python train.py --arch="convformer" --model="multi-label image tagger" --dataset="Sentinel-2 satellite tiles (TerraMesh)" --train_examples=72500 --image_size=32 --crop_scale_min=1 --horizontal_flip=true --translate=0.12 --norm="layernorm" --norm_position="pre" --hidden_act="gelu_tanh" --mlp_ratio=4 --parallel_block=false --inner_norm=false --drop_path=0.15 --patch_size=[2, 2] --depths=[4, 7, 4] --widths=[48, 96, 192] --kernel_size=7 --num_labels=9 --init="kaiming_normal" --residual_init="none" --optimizer="soap" --beta2=0.95 --learning_rate=0.0037 --beta1=0.9 --shampoo_beta=0.95 --eps=1e-08 --precondition_frequency=10 --max_precond_dim=1536 --one_sided=true --adamw_lr_other_params=0.0013 --max_grad_norm=5.0 --max_steps=5800 --batch_size=384 --epochs=30.7 --lr_schedule="cosine" --final_lr_fraction=0 --warmup_steps=110 --weight_decay=0.4 --adamw_weight_decay_other_params=0
Rows from block 9 of a small multi-label image tagger, named by matrix and row number. Rows with one number belong to one neuron. Each number is 500 + 25 x the weight over its row's rms, rounded and kept within 0 to 999. All counts start at 0. Numbers have three digits each. After the name is the row's rms in percent of the matrix's.
After each neuron's rows are labels from the 100 images, of 14848, where the neuron reaches its highest value: "responds to" is what is common among them. Only what is clearly more common there than usual is listed. The data: Sentinel-2 satellite tiles (TerraMesh).
# fc1: MLP up (model.blocks.9.mlp.fc1.weight, 384x96), inputs 0-95
# fc2: MLP down (model.blocks.9.mlp.fc2.weight, 96x384, transposed), outputs 0-95

fc1.200 038:513528523498445499502498509521487473486548492518478509497487478488523468492496468539485523514557459480477481485474554504475487498483478546487532514475572521485504493462502518523517506549474480490499497498516455443511508503494534530519470520488503507464495492542503513502451529502481487504
fc2.200 057:498430505478506494473534482467528491500527504514544541522524534508517501510511511497500532526489514509522486502538496537487535500528492495479503539468425462513501518485512490505484540498478507469447504498507497534490521492454522509464523505500558508499519473505528484499565501495514536509
responds to: main land cover: crops

fc1.138 098:532450465499447495496506443506520513493511459476482542505475489510490478537519495475511523517512468540461502463481530482519534508472549511498505501498478460484513517510502506471517476486532476511518507499494526496473501521475479546520530537476518487473461528567500481510488529491463473508
fc2.138 114:486535482496481517486481492507465492505516529505500507477511508470499530487513524516478535497510498489515506528518523533465454511477544481529497515496505464512507510507550475487482465518498519501527473503474469508454468489405487459470454479540516535485464518538499471506504482465523491467
responds to: main land cover: rangeland

fc1.239 116:539507502481464529495487527508507503524493478508500474503495521510517513517517503527537512538507546546518511469504506480492516490492436420497516491517534515492482499484473497484517507505490450474462491524535444509513527537451487472485504476529485491498516491498449504525515525498500449546
fc2.239 113:506490485526491471534445522515538486492503490536482491509499496506509477506437456479512460472478526488507489451493499497510479507533490515553503500509529466511511491478488507501505514459511536537515525487493530507453519499411501499504516506492428482474522508483484516502487532536483513493
responds to: flooded vegetation

fc1.145 109:532457477544533501501463496502519520502490523518501490472506466476502471513531466465519471487530550490529496469483499536497472484457490453511525499525448560462509495489496541496524510545518456493499499510496490467501518462491518521528518461525518477442504492492466493494505490487493494528
fc2.145 126:477508499507488512475474485463509504460491442520530484503525521500518503482490512479493497457482491519467501492503473507518491504516487508504482488493511461504508496483558464506499505505494488481505488533503499503471517506352477487492475475484494538511473506509500478472492505456514490465
responds to: main land cover: rangeland

fc1.70 052:519517503533543511464527505526483513525504474530491462511502501558506524515493531479511476486536466481524505452520499483503541514530508471505491498513501475507455483505566451504487487540512480483492497527495524498493543504474500501424524536475516551500512532471528485503525498477484488499
fc2.70 075:553505513494492524540468476529526467529466461507453501481518473483492518484499539481492507504495521501523453543490496522532493496500492546480527489518506542513504507507477527515549484470503472515520504483474464545500448506415475485539505491536508491509494490493513513497478484472523522516
responds to: snow or ice

fc1.278 041:527479447538492527494493522507494495452488502483482502508520521529483466504498452483434498504481454520496488487475503528515506481541484538539496549484544533462536498477502543467525529489485475499483504514466487549542512523511479519468497517499489510502496490496520470494526502507476502558
fc2.278 069:486532513509510501511513479529497529511530509518502499522462477490496483548523469511547500516520515486499502528532520502529472487515531489495544512530488461493508510490486483568474455476520507497495464478532543487483457500414509494504516472513494541507488508497494474499507523471543481443
responds to: crops; built area; main land cover: crops

fc1.120 127:469469531500508515524490522492486467484511474517530512559536497495453466500482525503525476519507447496468534481453550515504550503507506539518497520516504495534487499504486512471498493455504464525467530509545515511504504472485498510505507515460471459536525505480528510515478533502488439519
fc2.120 134:542477507482504472487498461498507515499490516506525508478514490507502510494569534503483475524499496519445515464505506485505511540514526514507519523486525495471477535524531487547495486507485515496487469505476525520528496485392482524477483476502504562556485486478486513492476515510529517502
responds to: bare ground; main land cover: rangeland; main land cover: bare ground

fc1.303 137:462476499516521537492517467477481467521481473502477537484481478468466507492517519497498491443491509475499454506453487527532487503514474530498474493521445527496490459487500504494492516479515493529518488476539485521489535511487509476486452496511488450477482494511575548522497528505523468535
fc2.303 115:509510536535521517503474507502504506466498489492505424484477514505524475526504485539494510519508529545548533484514504497513516501547508503511545509497524511468492521469528498503493496553496552466496480498491503465526496503455521506512501453503565527552518477439501474486499495496509511482
responds to: crops; main land cover: crops

fc1.347 109:463491502517517448502512516498499499516534510515504509518503532470515504493447496516528433522507552532532507469510480485506515520489516500526551454520444518480493487542503518487489535498492548501507508495511443497530515522521513482504497501471492493430517523533493474470469512511508537500
fc2.347 098:510518546505507510493471519489552556515519475521495510549527529496521526474512474495476484450494542531506506503496483479501501490503496477492495475560527465477508505484518486513524448524497494512521496497501530534502539552582469495514482491496481480497533491491499512498505494500491568490
responds to: water; main land cover: water; flooded vegetation

fc1.355 108:544477465497472467508505446475544492481526482474503487452444509512466530498486470499513558453506518460496521516520446438516486483513489503495486512492485528505521477515514535505501534491521490496513496476503526489512491490479508498508494512482543451517473463474471513544495490490474475521
fc2.355 106:511516497506476516487482521446489480484480447517500499494527479514508505484513542527514524492509485472465486527518477506505502523546524485508533540481499477481512518488549449476458505524515479507496504522471480518516481509471461484477492530515540584533477513534519513459507522488544510472
responds to: main land cover: snow or ice

fc1.307 111:462485434451506472464539485533510504464464452521501469483460489489483485522526504492492472458485502500497511509481527539474485479515506478551490522475523486485510484513503486531542518484497517488483511492515529523492477460454534458475488490474447466519485484469515522499521498479494489532
fc2.307 092:513501512484480551519479548481500492524536520502522529510538513498530486503471470531493512520486543544536490490508508484515502487451506532472513489498487528507529518511546525490483508496466523525508468458527465477508502508397501492514485512512513516501524547480488456509482469523503513496
responds to: main land cover: crops

fc1.64 132:520521545502475501524513503507501495514518517470507509540557472510473472488494517563496541508495508541501508509503517549526516492531480464510506456530503487468456496502474511476528444470480507533471517577519481504528516515482474475513479504517513491502489513519486454504510529507502449504
fc2.64 106:508507535498469508481499497489531487513513493540472544448542511484535509489461485500516473516507494505466524469526562502525510529492491510502507532494532450489500525462502480532470505487513527491520514509513496510520502534436533511463493511509460547527478508469449499466480499468528498462
responds to: bare ground; main land cover: bare ground

fc1.343 117:534504475502514488499521571478504540538510510478485554546505494508519490508497534481507534469509485545499475490486464458507495505461507500474504506463500491463493509488511503526518540487477447464508472562505501493493490462472500514495526497489534454469476489513490488523519548527513523469
fc2.343 135:485477520482468540468475523506499514472499486523495529487508504480485468511536511507459543498489440507479520515581525530518517524519463502481466511503536487509533468499485487506475469499490510553495516468505515485497522515437472518523456502527494551503537501498477514486489496471514510468
responds to: flooded vegetation

fc1.344 114:524499450537478538439539513518501488503495512467485489493481529479518462510519472510460499522501492569542512497501486501466490469505528486509509535481463481483504459482532456495506544459507516530523543509508534492524500481459549474515491487500509491515460491532487494520495487530488481487
fc2.344 107:503535499450506480527489479515492492512518492490531500488545493480496512477467485537498503465482503463471520469520514517512487497474477509460576511518524514509499511504525515560503541503500498516462471479464482484481484499411473465469499496526489526535513538507538520485523521493497505482
responds to: built area; crops

fc1.209 068:516469489493507523530464512521469517497497468507509492500463491534493534543537478478476492471558507482572510539469525474501488517479520500529495501514528499474475518533500517472449456563518513510486563484460522477519476462500527500485492495497481496505529511476514486516512512471492493517
fc2.209 091:480508517521505497477468487495542498515487491473488498492494510527524517511521561477525460495495495505512479490545459512534494502482503525459499504487506516527513486492533499506525496489479495486512443511529493540518488490363479509461511492507530517525497504500489503513526512489532491527
responds to: main land cover: crops; snow or ice

fc1.142 109:537455470510471483509471458534476538482534525480505530550481515503469461482490539467486504472500445473497504509494505464520501499481483547525489531481510471541491501514516463515503524504500475527530459512465555518500455502481481517547476517490521461517503482506529506483509527493481505504
fc2.142 121:498470504512460493486495519464506549484512502535500536494493436474524541515494467479522499512503474500503502458556493483450495502528480497502527502516492479486487519467482492490479559501504485485505503511446479458460504450494502499487517536502571542513507520537495529516496488483526481512
responds to: main land cover: rangeland

fc1.320 060:548503495504481486506478525469504488512509521519508478500503511524547507542538483493466517474549493482510468461478493466522507532491495505548503567474504543508515531490499485462499490491529509506524514472476536521539457481491460515487534510500557501516497516485493485515471518506445456524
fc2.320 085:496526481487516534497466495482548517500522490507505505494494477508504522507517504505505477516498471519495497511539495512518486497500474497490508508509503498545498526503512492493487516529493512487473494501474495489517479469359469509454512496526563540520470496489524480504505527451548491489
responds to: snow or ice; main land cover: snow or ice

fc1.123 116:499508508503502490524515480495523494466485461551476509509440500469483488492543520475477534534497494481467491505474470545500494512458479478543482472536502507512519509526538452482487509500502481508461510519478533524507506500462535541462546490503522487487506461531463514531517535545524513496
fc2.123 094:490536470464484519470505462548481481511490538479524461523530508527496530529511513519517479464511489514564490507513491511468522475537486505534487517450487468524476501535470535511473470503499517524543499499511510479531496510453530464521498494498490533520509484432504500467485489529518519510
responds to: trees; built area; crops; main land cover: crops

fc1.178 143:525471482510508517522473537488513528462502534487490510508487515495487522444502528510494516539473545482483543488474492495501431515469511503521478488524513492529529474487487520498519475494461523507502495522563497505450499540535496499549504542520561483493495495529520530517527486502475475479
fc2.178 147:502499477482508491473479522498499493497521507489485518503489520478472503525478502463506516490503500490473482503532502500493518463530558491490462471500516495515513522444442544460499492478496514476511474502514492455513485518615483514492470458490554499524501456474508497503477474489505515502
responds to: main land cover: trees; main land cover: snow or ice

fc1.34 046:534526524498514529517496524541491512514531483481462514507502481495493458467484443498480501506492467515489462520488530533487470466535500579518488508499529538480532508489502536496503496508466449495503519490486484516525562557532500514511492540488493522491475512510496515514523514495508505559
fc2.34 063:495482496513490496487543500503501508508505525526528499526470525498489461558477493520538521543536517505493493550547526506501512502488528493512541516511466458477498480462495477545479483466518517495509465475539528502463462502488542505512538462479487513499513503494484441526513520484512487438
responds to: crops

fc1.188 126:477498497491478499546516507519511511478520491481493443502512494507526473498516503506507498471484539490476473536458485515481508498513452491489454531529509465543480484483496487496513509540504474509525466518551471533472504512491499442518516521504517512492510507458500466573512520550465548493
fc2.188 115:519484531497483514487490462437503510517539503470504517514542490482540498507512513491448519495488505533487504493497481468492509549461505510498495489539481479521486497464516496501494490520501504489487477537509494483451485484536498437459492485481596511496499487473523520511445479485536493507
responds to: clouds; main land cover: trees

fc1.74 143:527503538540459489512533493536480507517495497474498516540534486532481498502498532519474518476491450541494492539506524503508495512528463496499479448482490465500474489517490513489515454470486520520486494577533486490550489518472470476489479500527511486536491485530482492475505535508459460472
fc2.74 115:526516568503485505493496474523544507528530539524469527455545521478506525492483508526501509516486521490472521488541534502505519490465522445533521491479490492486502524480495522509487529525505497477532493489513466497534526527458531491488499548530483538499484486501455481482521525460486535456
responds to: bare ground; main land cover: bare ground

fc1.147 112:489486542526517530551509503516484489469577482490488477520486494468510491557494538522513438490551506554490521480499499529501502474481485500506530520518469528485477521495500514463478502522518492506499516489560518542458505525491490515506506502482513522475490526527473474486491505502448486523
fc2.147 099:474507500525493480469434466501496523541469515501522467511510499497543562472519510454501449509479491516500484499456467496529518522499509478479531492520494521521432490472489464549490510496441486509510512476480497473466506466494496514466488488488495489496527531526471489502522531535504497504
responds to: main land cover: water

fc1.191 125:464488470487457513524518461511500529514458507489493504522537502487495499494491457474501529522554519477489497479480497476496526450514504522488460498466492541477481520533499479471527442514509454487507503503533470475468521501527490523495541503539487460531491484536450485518477491504483503551
fc2.191 121:481511540502494539485479499528480518507471534488486509460538494515526496517466515525464533538506492492512495500555491528529502472478519490530493517499516494496495504506535515529456482471539513458489513524500469484524500533435523455494457472511465538521495496550483489487546524462523485495
responds to: bare ground; main land cover: bare ground

fc1.11 137:516511453501507517477512490493504522543527511459502473522495497504497443493513491534554513519489537480500507463493484469469463523554478501506468539525497487538450482499488479505519561499494480541491474541522470457527477523499534511525497498498491471495458485510500540520495497538492519487
fc2.11 118:490468481501469511522501502518505491507467494495527456516481504527518492502479503512461507524459467472466516531518509516504498508499478475498481520521539514509484506485517504533479540504478556510501496483497543526463514507590495460482490518525449530549509499464484529529531525528493469460
responds to: clouds; main land cover: trees

fc1.38 105:447524520504510505528501490475495454497527490514461454509490470464467516514466490467508525496492467515497517523476443438479526514478472505516475489513517528496523487519481513500486493515486494534470515443528517469500525465462529514496537479476475449495501484515524517473490446507518527487
fc2.38 093:487481512475488510512503517517468505499508491485518503498505487527501528482543527465519512485491510481532488539510464514548540486486488510525465469475471500541507496504486468491501519523484463450541482478514468545515490492386459516497496519485474540473483499483477493502504518493497528526
responds to: flooded vegetation

fc1.244 114:533495462532516493496505575462496522537527504495483550539516499514527463495505541506499533470495493529488490463475480450501507506480514504487512495473517464465513505493511494529519526490456465481495492537497502489520478488481507513495538518481520432466499493507502509510520558540530523471
fc2.244 134:498465536460488535482482528527502515482502494521515508481517526489500472523565508503483538499500451516496537515562537534524502551505469501493456501493527464504509488512481499507488470507489524546495495484497535497476513505438465522521472493521490546502520536472494516492484496486511523443
responds to: flooded vegetation

fc1.105 122:502514549535487461521458504508510488510554479534500513511490587519506475514494557537507521499514480529535491513514530523489484482488512549504482501498509473507446475489502509500504499473506501525537495504496474495524481515484488508490516508472517431520523443489524518480530520483472473499
fc2.105 128:520480527492464532515462490524517509517521510501531547497491446461531513495507499497475457540501484528443482490541504484497524509499504507497511467497470513470467534503490505518507500482489465460475477459488508485511507449426470499474505491506545524547506528519535481503470488473496511505
responds to: snow or ice; main land cover: snow or ice

fc1.375 036:512506486463510535525471521507477529528495525486457544515496499513493467516473470490506503530464542518525450533482529543571493479504495484490505499475476510507536507531505503473520486480495495510471498531500548519528496503528487505578514520516506527495497498498507520527525481502493510571
fc2.375 051:499473518540493519503504518490511495515558515479525489533462490497508487521512526546566490496487511499524560557485528464525478493506525493454503491500548519508542503510489516540501475464530524516521507518535517469511523498488550494486528488472473485480459514510477486503473532476537509490
responds to: snow or ice; main land cover: snow or ice

fc1.176 092:525518495456491515515505496549537549517462460489486481486501521532482504561506502521504513471489517480546504529458529498494530514503506503529462515483538498503520485539542510472507495487520497533484521483506460470548521483527488458463482448517488479479491521512512488470503501469522463536
fc2.176 102:507469503548485533519529513502485507499496487506499543467478492491543508500502536517482509518489516531494492474534501508527471514465496490457479530510535517481518490536516476535523491454510532512485506501517513478542513542380508500488508484498518520515505520512516479543505544503518497505
responds to: clouds

fc1.360 049:517506498488472467504474479531489488472488476499470508504486477454489476467518484504482515493519440486508463504492549529448493494485490549497509478487544529443502493465479514520480498552465435469512499481499461480518540529499530493496462523477465523471464511494499505476515498497492482498
fc2.360 067:487444514484460497480533482471489499535459503523532512488477502466496471499493470490486487512506496512481496492536484516504509499462473507478505517476434446509472450466524495507497508491511497469449439482483498516450472510447482478495520467502521509491539447497503476489500485466508514494
responds to: snow or ice

fc1.170 039:518490537543502518508485483515486510519486477489462499522471471512472490501484435499499483500479474488526468507454513492494483501492489526526509489527520514455498471513488465525504489509477454475473456523493513483529569486518460493515520555458482501501454518465522471486551482459499501482
fc2.170 051:511491528484497502510491569545568498522513489529449488483481467477463510495503551478517524523498523505507453532544493500512482489496512476459520525477485501487485471508467490510517449481492493507532498484494499488476466510446522513483509503523504546546488486505519466503492504517560492487
responds to: main land cover: snow or ice

fc1.311 117:522509498505523544505487481502480484476515476471481501537490471526516491537494536498497479492500479547498498485487504497506508506447500460504501533499474497516521537506516487461500478486579492563541527453512473474496497550473528479465543489466484518493457520461508498497522517532471492493
fc2.311 118:488507515515502495488486472513481516535480490501512494470506500492514535517494502542449501512528493530504502537491496497516503548489531485492520488490508488541485487493525477532509538513498523521487460528499465482495507481370491506470472484538523542504513504533484500495509513508556490523
responds to: main land cover: rangeland

fc1.252 097:543486478509507539487470473484501523493531525502481486555507514492499429483497506497501469492533465472486506474528506501483472514500472511558513508504494475541485515520463464498485525479523484541534463487460538463489492531453463523534501511488547491465495481509527510464499511483477488492
fc2.252 101:490459524513496493485467504463518523508535532511511488486539441513535521507504485491491522520486441540526473483559524495490519512493485498507529526513513513479466524482467520479514561528499518489477500504464491517471510463473498502481491526539571551521496500501486498509499540494532486496
responds to: main land cover: rangeland

fc1.101 056:537518522532493504495498502545502488527529479523484496518485462511514490494539447500477495471546417480490510475480512524487512508529478567518508524493548518483520499468519496521500502532476453464500494516496489483537564537515512512484512531474506522494470527509505497486521505508470491520
fc2.101 075:504461515484500506478508499472533512520481514516510515509483513474494496505494531507486522539506529503492437534564488522496516480467472485479511536472437498506464484513505492493510490492510498506468482473502490521451461493382502505500500506507527520504511469494516480518522503466523517481
responds to: built area; crops; main land cover: crops

fc1.17 126:482513529483473491482517517518491474497517422500521490464483464488470490514498477483527537468504508515514475515515497499513533465461475479497470478521531509453507487515515507517523461543459489454508497484538471517525495526530474468519499512489560467504515499491487451540507497518487482551
fc2.17 111:528491508482511487471492466476517479526510541505483468524473486529504524470480502530491488456475535530500497521461472460516479502483499502505531567484472519527487513476448521482524469484509521517508492529531514540433513472513532472503477535529557526483513504533478473517502504499494487515
responds to: clouds; main land cover: clouds

fc1.225 041:549505528529534489471490505558488491500491447518473511538474504506496479517524429457495498471537433481528509499479511496473525485495503538515501507501495503461491503488487480551482454533497455486520514481498523515531512531510503536440498503495496487510473537472490486500494475493502496502
fc2.225 054:463467502494465525504506477494496507517486519478498510483461474508465514504530504502492495509510525509506472506542453487499476497452469515510511482492476497546458457513490485510518468524482521521502468506486465525482450499391475486549494488486492502457523479512516475497509512458517488502
responds to: snow or ice; main land cover: snow or ice

fc1.98 131:484502501501480486527534513518519517489516506493502441508506495501522474493523492513521485487458526475469466541470479512460518504494439500513441539515499453543485477490489475496496513529514466511522472521550466519481494518497514445500518522504511511495496503461495478563495507547466522471
fc2.98 115:511478540501493514492481468441509508521534519463515532524533493472538513504506523481454535492494507536496520504491469476502504541474511512526481506536484489516486493462522483500493480516490509485500477527512498489461474502575505469453507490488589504494493495475523501507444489501523482526
responds to: clouds; main land cover: trees

fc1.199 118:497502501560527495487508461516530533532515509547491473503518547479533496548499473472509471509539541468490504465491495540481525474527504503540499493506477504496527508530455542490500506501531482510518491545502472447519518527461502496519512480485470508436485465525498494510469484523482491496
fc2.199 126:470510498492503477475511493475497509484489477504463482514533477498499466485476515479492531511506509504450497552523467468547480469542506499507461510501552467502504532504516521498531496488515485494496492503447508513488512530423473467484483510528419524517497469535503490490495487460509502467
responds to: main land cover: built area

fc1.1 124:514466507502504490536468549505510510461517512528519510544521511503480513461491473511515483528490455524440471456471505477532484521502544472467490470499477501517493493498481497487498500539469455471481511513526503496529497545479492485518493510479555524533506475456496429516482498509484505482
fc2.1 120:500502511533466498493519525485486509500563474506519494493520489497517489505477530524475490494516487507505507500483471478520478520496544552477481508528465507524486537530513502519448460481492528471470500475532513519529489541446482514464484477504565527533465494478484448493521529485535537504
responds to: flooded vegetation

fc1.250 110:500466455481510534509500537513490485492517512514514521519477549507535504514476465470493484521480512507524490498479509469469525491496501527509554516439450544462528487466533467501505530491465515489512528515541539524516483448467526476515517502475470504502530494508475482477537510536514481520
fc2.250 136:502549544470512512510450490531490510512516484513500520489492492481516505495519457527464485511496462529482507518532503534492485517482485527489521477503518500526501501519511516533506501496492505513465468487503493513476536465363489482496495506501470494485488523498544515489476511514506545478
responds to: water; flooded vegetation

fc1.58 111:513482514452489503517480473506500538507515496494514471514444501528479466588462482512478530510520521489532474517486520504486546504484488499511487535503471521502494542470476480466475494494583488527522499494505489508499475497472492490479489504494470487512522496463470477491499515500487444550
fc2.58 122:492505531519501502444500457493480510501480490478502502499517473501519529513479523518498499528494484550469507495530503530502493501510529528503481516513521496519519469500519503516481505487495516484505459511505487476518472492343489502473507477503532524518514525509490497515504506475524471514
responds to: main land cover: built area

fc1.243 118:475500483482497454463497495518469486474496519539499456542480515498479499489482493485480474500512494516470498484483565488470448505517526464532500511494529477502491516497477549482543502547470492470485519516471549535504476471457511487461503525496500471503479478495439493520489504490465538480
fc2.243 100:518501498525528532525490531488510496517466453509480515460504502484521500472498513547535496493514479521508485471506486558523486489461473508455507505514465474475491476467489482523499489506482491542488462466512476485500505501392475467513475477519509501510484488488503443485535514523498500516
responds to: main land cover: crops

fc1.42 086:501461454498493494456526465514535489524553505535518482530448479511497466522521474515478537534528487503548494519479465461524486479526500502498510484485493468485519487498523489499504545499495513567526495523503507485501531507504512484488480523500520517543449471490502502478468511535443483483
fc2.42 103:508517498498476505479502484464485482505489489481493496504534515451507491465483513502509479486494460489452516480539491512513486463499488502488498527501498466503509497505541491500488528487481496480458481512464486467502457504375450472491455484494507544532488524488479513489504498468516513468
responds to: built area

fc1.383 125:492498480465508524494469471484519520538521491511476471493409491520537509511533474518466530508520512522533489492466459489491478542509496458522498494495464523474517489464484503495523504466475505552493495486544514489461505541505517474492471514506528502518518505462479538528480504502464468471
fc2.383 122:520507477491486474508462491471546459492495514467508527493508531479493545451460514471540467499493492494488495504560513530501510492534485515463516503511492478535545503473515548488474580491517513500490462551507483453528500498484502499513482486492543513530494507498466509492489526493526506527
responds to: main land cover: trees; clouds

fc1.25 118:484500479479470498555525496516489525443503488497494456495508491520524495482528512502471496501499531506487501551456526509496517470492493491506461538527486464528466492497495506496509505526506488488539491513536492537460520504466507466512534543515536505487517523471483443552494481553458538485
fc2.25 098:525497534484485486504498468453493526517523505459481517495543526504554486504525532478459526474476505515495528499517485471503481549478502508510476503537518486517485517479503453521503488522510499482514489532505501503471480498502484433474482466458557510492491504454553497536454478488540495520
responds to: clouds; main land cover: trees; main land cover: clouds

fc1.23 102:493521528536519511540476501501493468475575475502480471517498513506497449545504538529484459491561481554504505479498504530539505499483502514501534531504469505489446528506514510453491495499531509542504493472523499528474486523487497517468524503482513494493490518483495507459500514504438486510
fc2.23 105:489480501517483495499454472514482522557480512489513489512482460485526545507538483501478449541490490496511470502487475495506521546517508471463552455511475547515467508515492504548488503481467485484502495480485496481465500479430484521468489490532548511521534519508517526515518520528507479495
responds to: main land cover: water

fc1.353 098:484503512520532502487494466476485492502529510509491477523493526494519481501484515522515443527522531539504517464519514478491489526491518510502547490510441498478475515521479489484484554478496506531512523449501505507485542550492493521529498521489541510424502527543484521435501499509480541506
fc2.353 085:478483524489497496489441504500535540530528510509497508525536457521520542493505491499481508502468479523537442492524535470492515509510465472489539508517485497473446499458479498503510494521481511492505469509508501514487511520581480507480437491528554512498507508501467493513534535511517495478
responds to: main land cover: trees

fc1.301 111:503514526503462513519534520530546492464486450462502517492495465494439458504444505510478536505466483506563468511513476509486544511498502479507420490493521521462481503488499505522506503508520520493503497488518455463524500523503476469528486500483516494474489546475517493518492497518532488499
fc2.301 100:525530536531512511455540495497478518524496472517489485506508494497505549499531513533504543522496504540479505507463499501522469508459496500470539524517469455521485468476477460498497462471496494529483491503496488510514530534434450490493459482523508539526495487523528472502540493458518498531
responds to: crops; built area; main land cover: crops

fc1.37 101:524480477498505541499509505523515499492527525506507488480493513477533490522497450469532460521527566468533546430486484539465518487508518478526560499493470544475504504492497528489503522501489516487507511514547464495488525457478491475531497490491499489432520506527471500485493483513493507507
fc2.37 111:522528507491491484494445498485540494484508448543499496530512511475526501487477491483514476498483495500457486522519492486508494514532508512481502490495509467498496536479532482542536517492508494492493483533513514523477545518375498475482471510498473511501498551506513504472487504477505548475
responds to: flooded vegetation

fc1.310 117:514502447499525521455467459485516504542505525496463458515486500507508447479534490522518524517500511501479473469506457478473434493523468513514505521505493484513481474504472474470506546484519467548524475533501484439514503492474525492520504504486507507477504451500491510494483518530467500456
fc2.310 095:482484494506475501499501485486493476496478513526527474517524478514529478488492517486490499480485443514469506505529551518516500504500469472477519531523546499515493515501516520519514586492476537466451487501460517506473500489485493468491468485559510559548488500483477515497528543496513490452
responds to: trees; main land cover: trees

fc1.47 114:445500485484501458477526468521511495446485485573491507512434474478493517487520490465476514528506518504464469523509489520475494522467483493513490513515487480491498458500541436497516506488507494527468500547508498529490492473478511535482476507514506456475469468499493518525545531526507510496
fc2.47 081:511538509486507538464487496540492483509493540429524497507537519507503472509497502515496495466502481528524542509513465514517497498520490519498476518452469475535541529506497529519463479520478482472527503474492478467531491459428512468481506477490520557509518514442495483481495483499498515506
responds to: crops; built area; main land cover: crops

fc1.242 115:519466530485478492501479486513533502510520499520519528534469468529471459569467509472507542479546505515492477506466522487470526507467474506510478530510495478528509520503505480491499532506589462536540476497510513484499495524463467507489492520485468469506513478500482490512543526499515468503
fc2.242 126:502521521493477491480516479503464487507518500514512511503521448488514538492492527513461530528496483538485523524549489520480479524512535495542451515524539481493472506516504494515490509495498508481501474497482481502505481459383479517455482471518531549504474520504485503515495501467515484513
responds to: main land cover: rangeland

fc1.124 140:484514528510507485503495525469447469498540508504507508517522499470500513521463545545500456506512523544498521504483523510523494496520490521506543469537471507475480495525500494457472443493499532503490521481507481531520498542496470502481514506514500474428521562528487496473459482529513484467
fc2.124 127:498497502472479490497475540459510505490475494512510514475531509527524490491472500509508454503463494504497500494472508503472519519503488495487510514496497467476493488499554501514462441531501499505504510507460508507498510516641493501503503496499479534489531540488472521459512468524508496477
responds to: water; main land cover: water

fc1.46 104:456478450458496496504553460523518490471494483535482490500454483486489532514547503508495488447484503514465485501484526525495490480533506481524499487470521493486508466497526485531532537477517504493497513493533529526492509455467537468485474485463462478514490468464517531505509500466524488553
fc2.46 088:526508515454479543489468548510505505516499523476530520503532509473512468505440475533482531514473549541528494501520500465474483503444506558481526515500498512471512497488508511472487457516494494491516488478494483472498483506427502492517506507477483527512496554473508469486477463527486510486
responds to: crops; main land cover: crops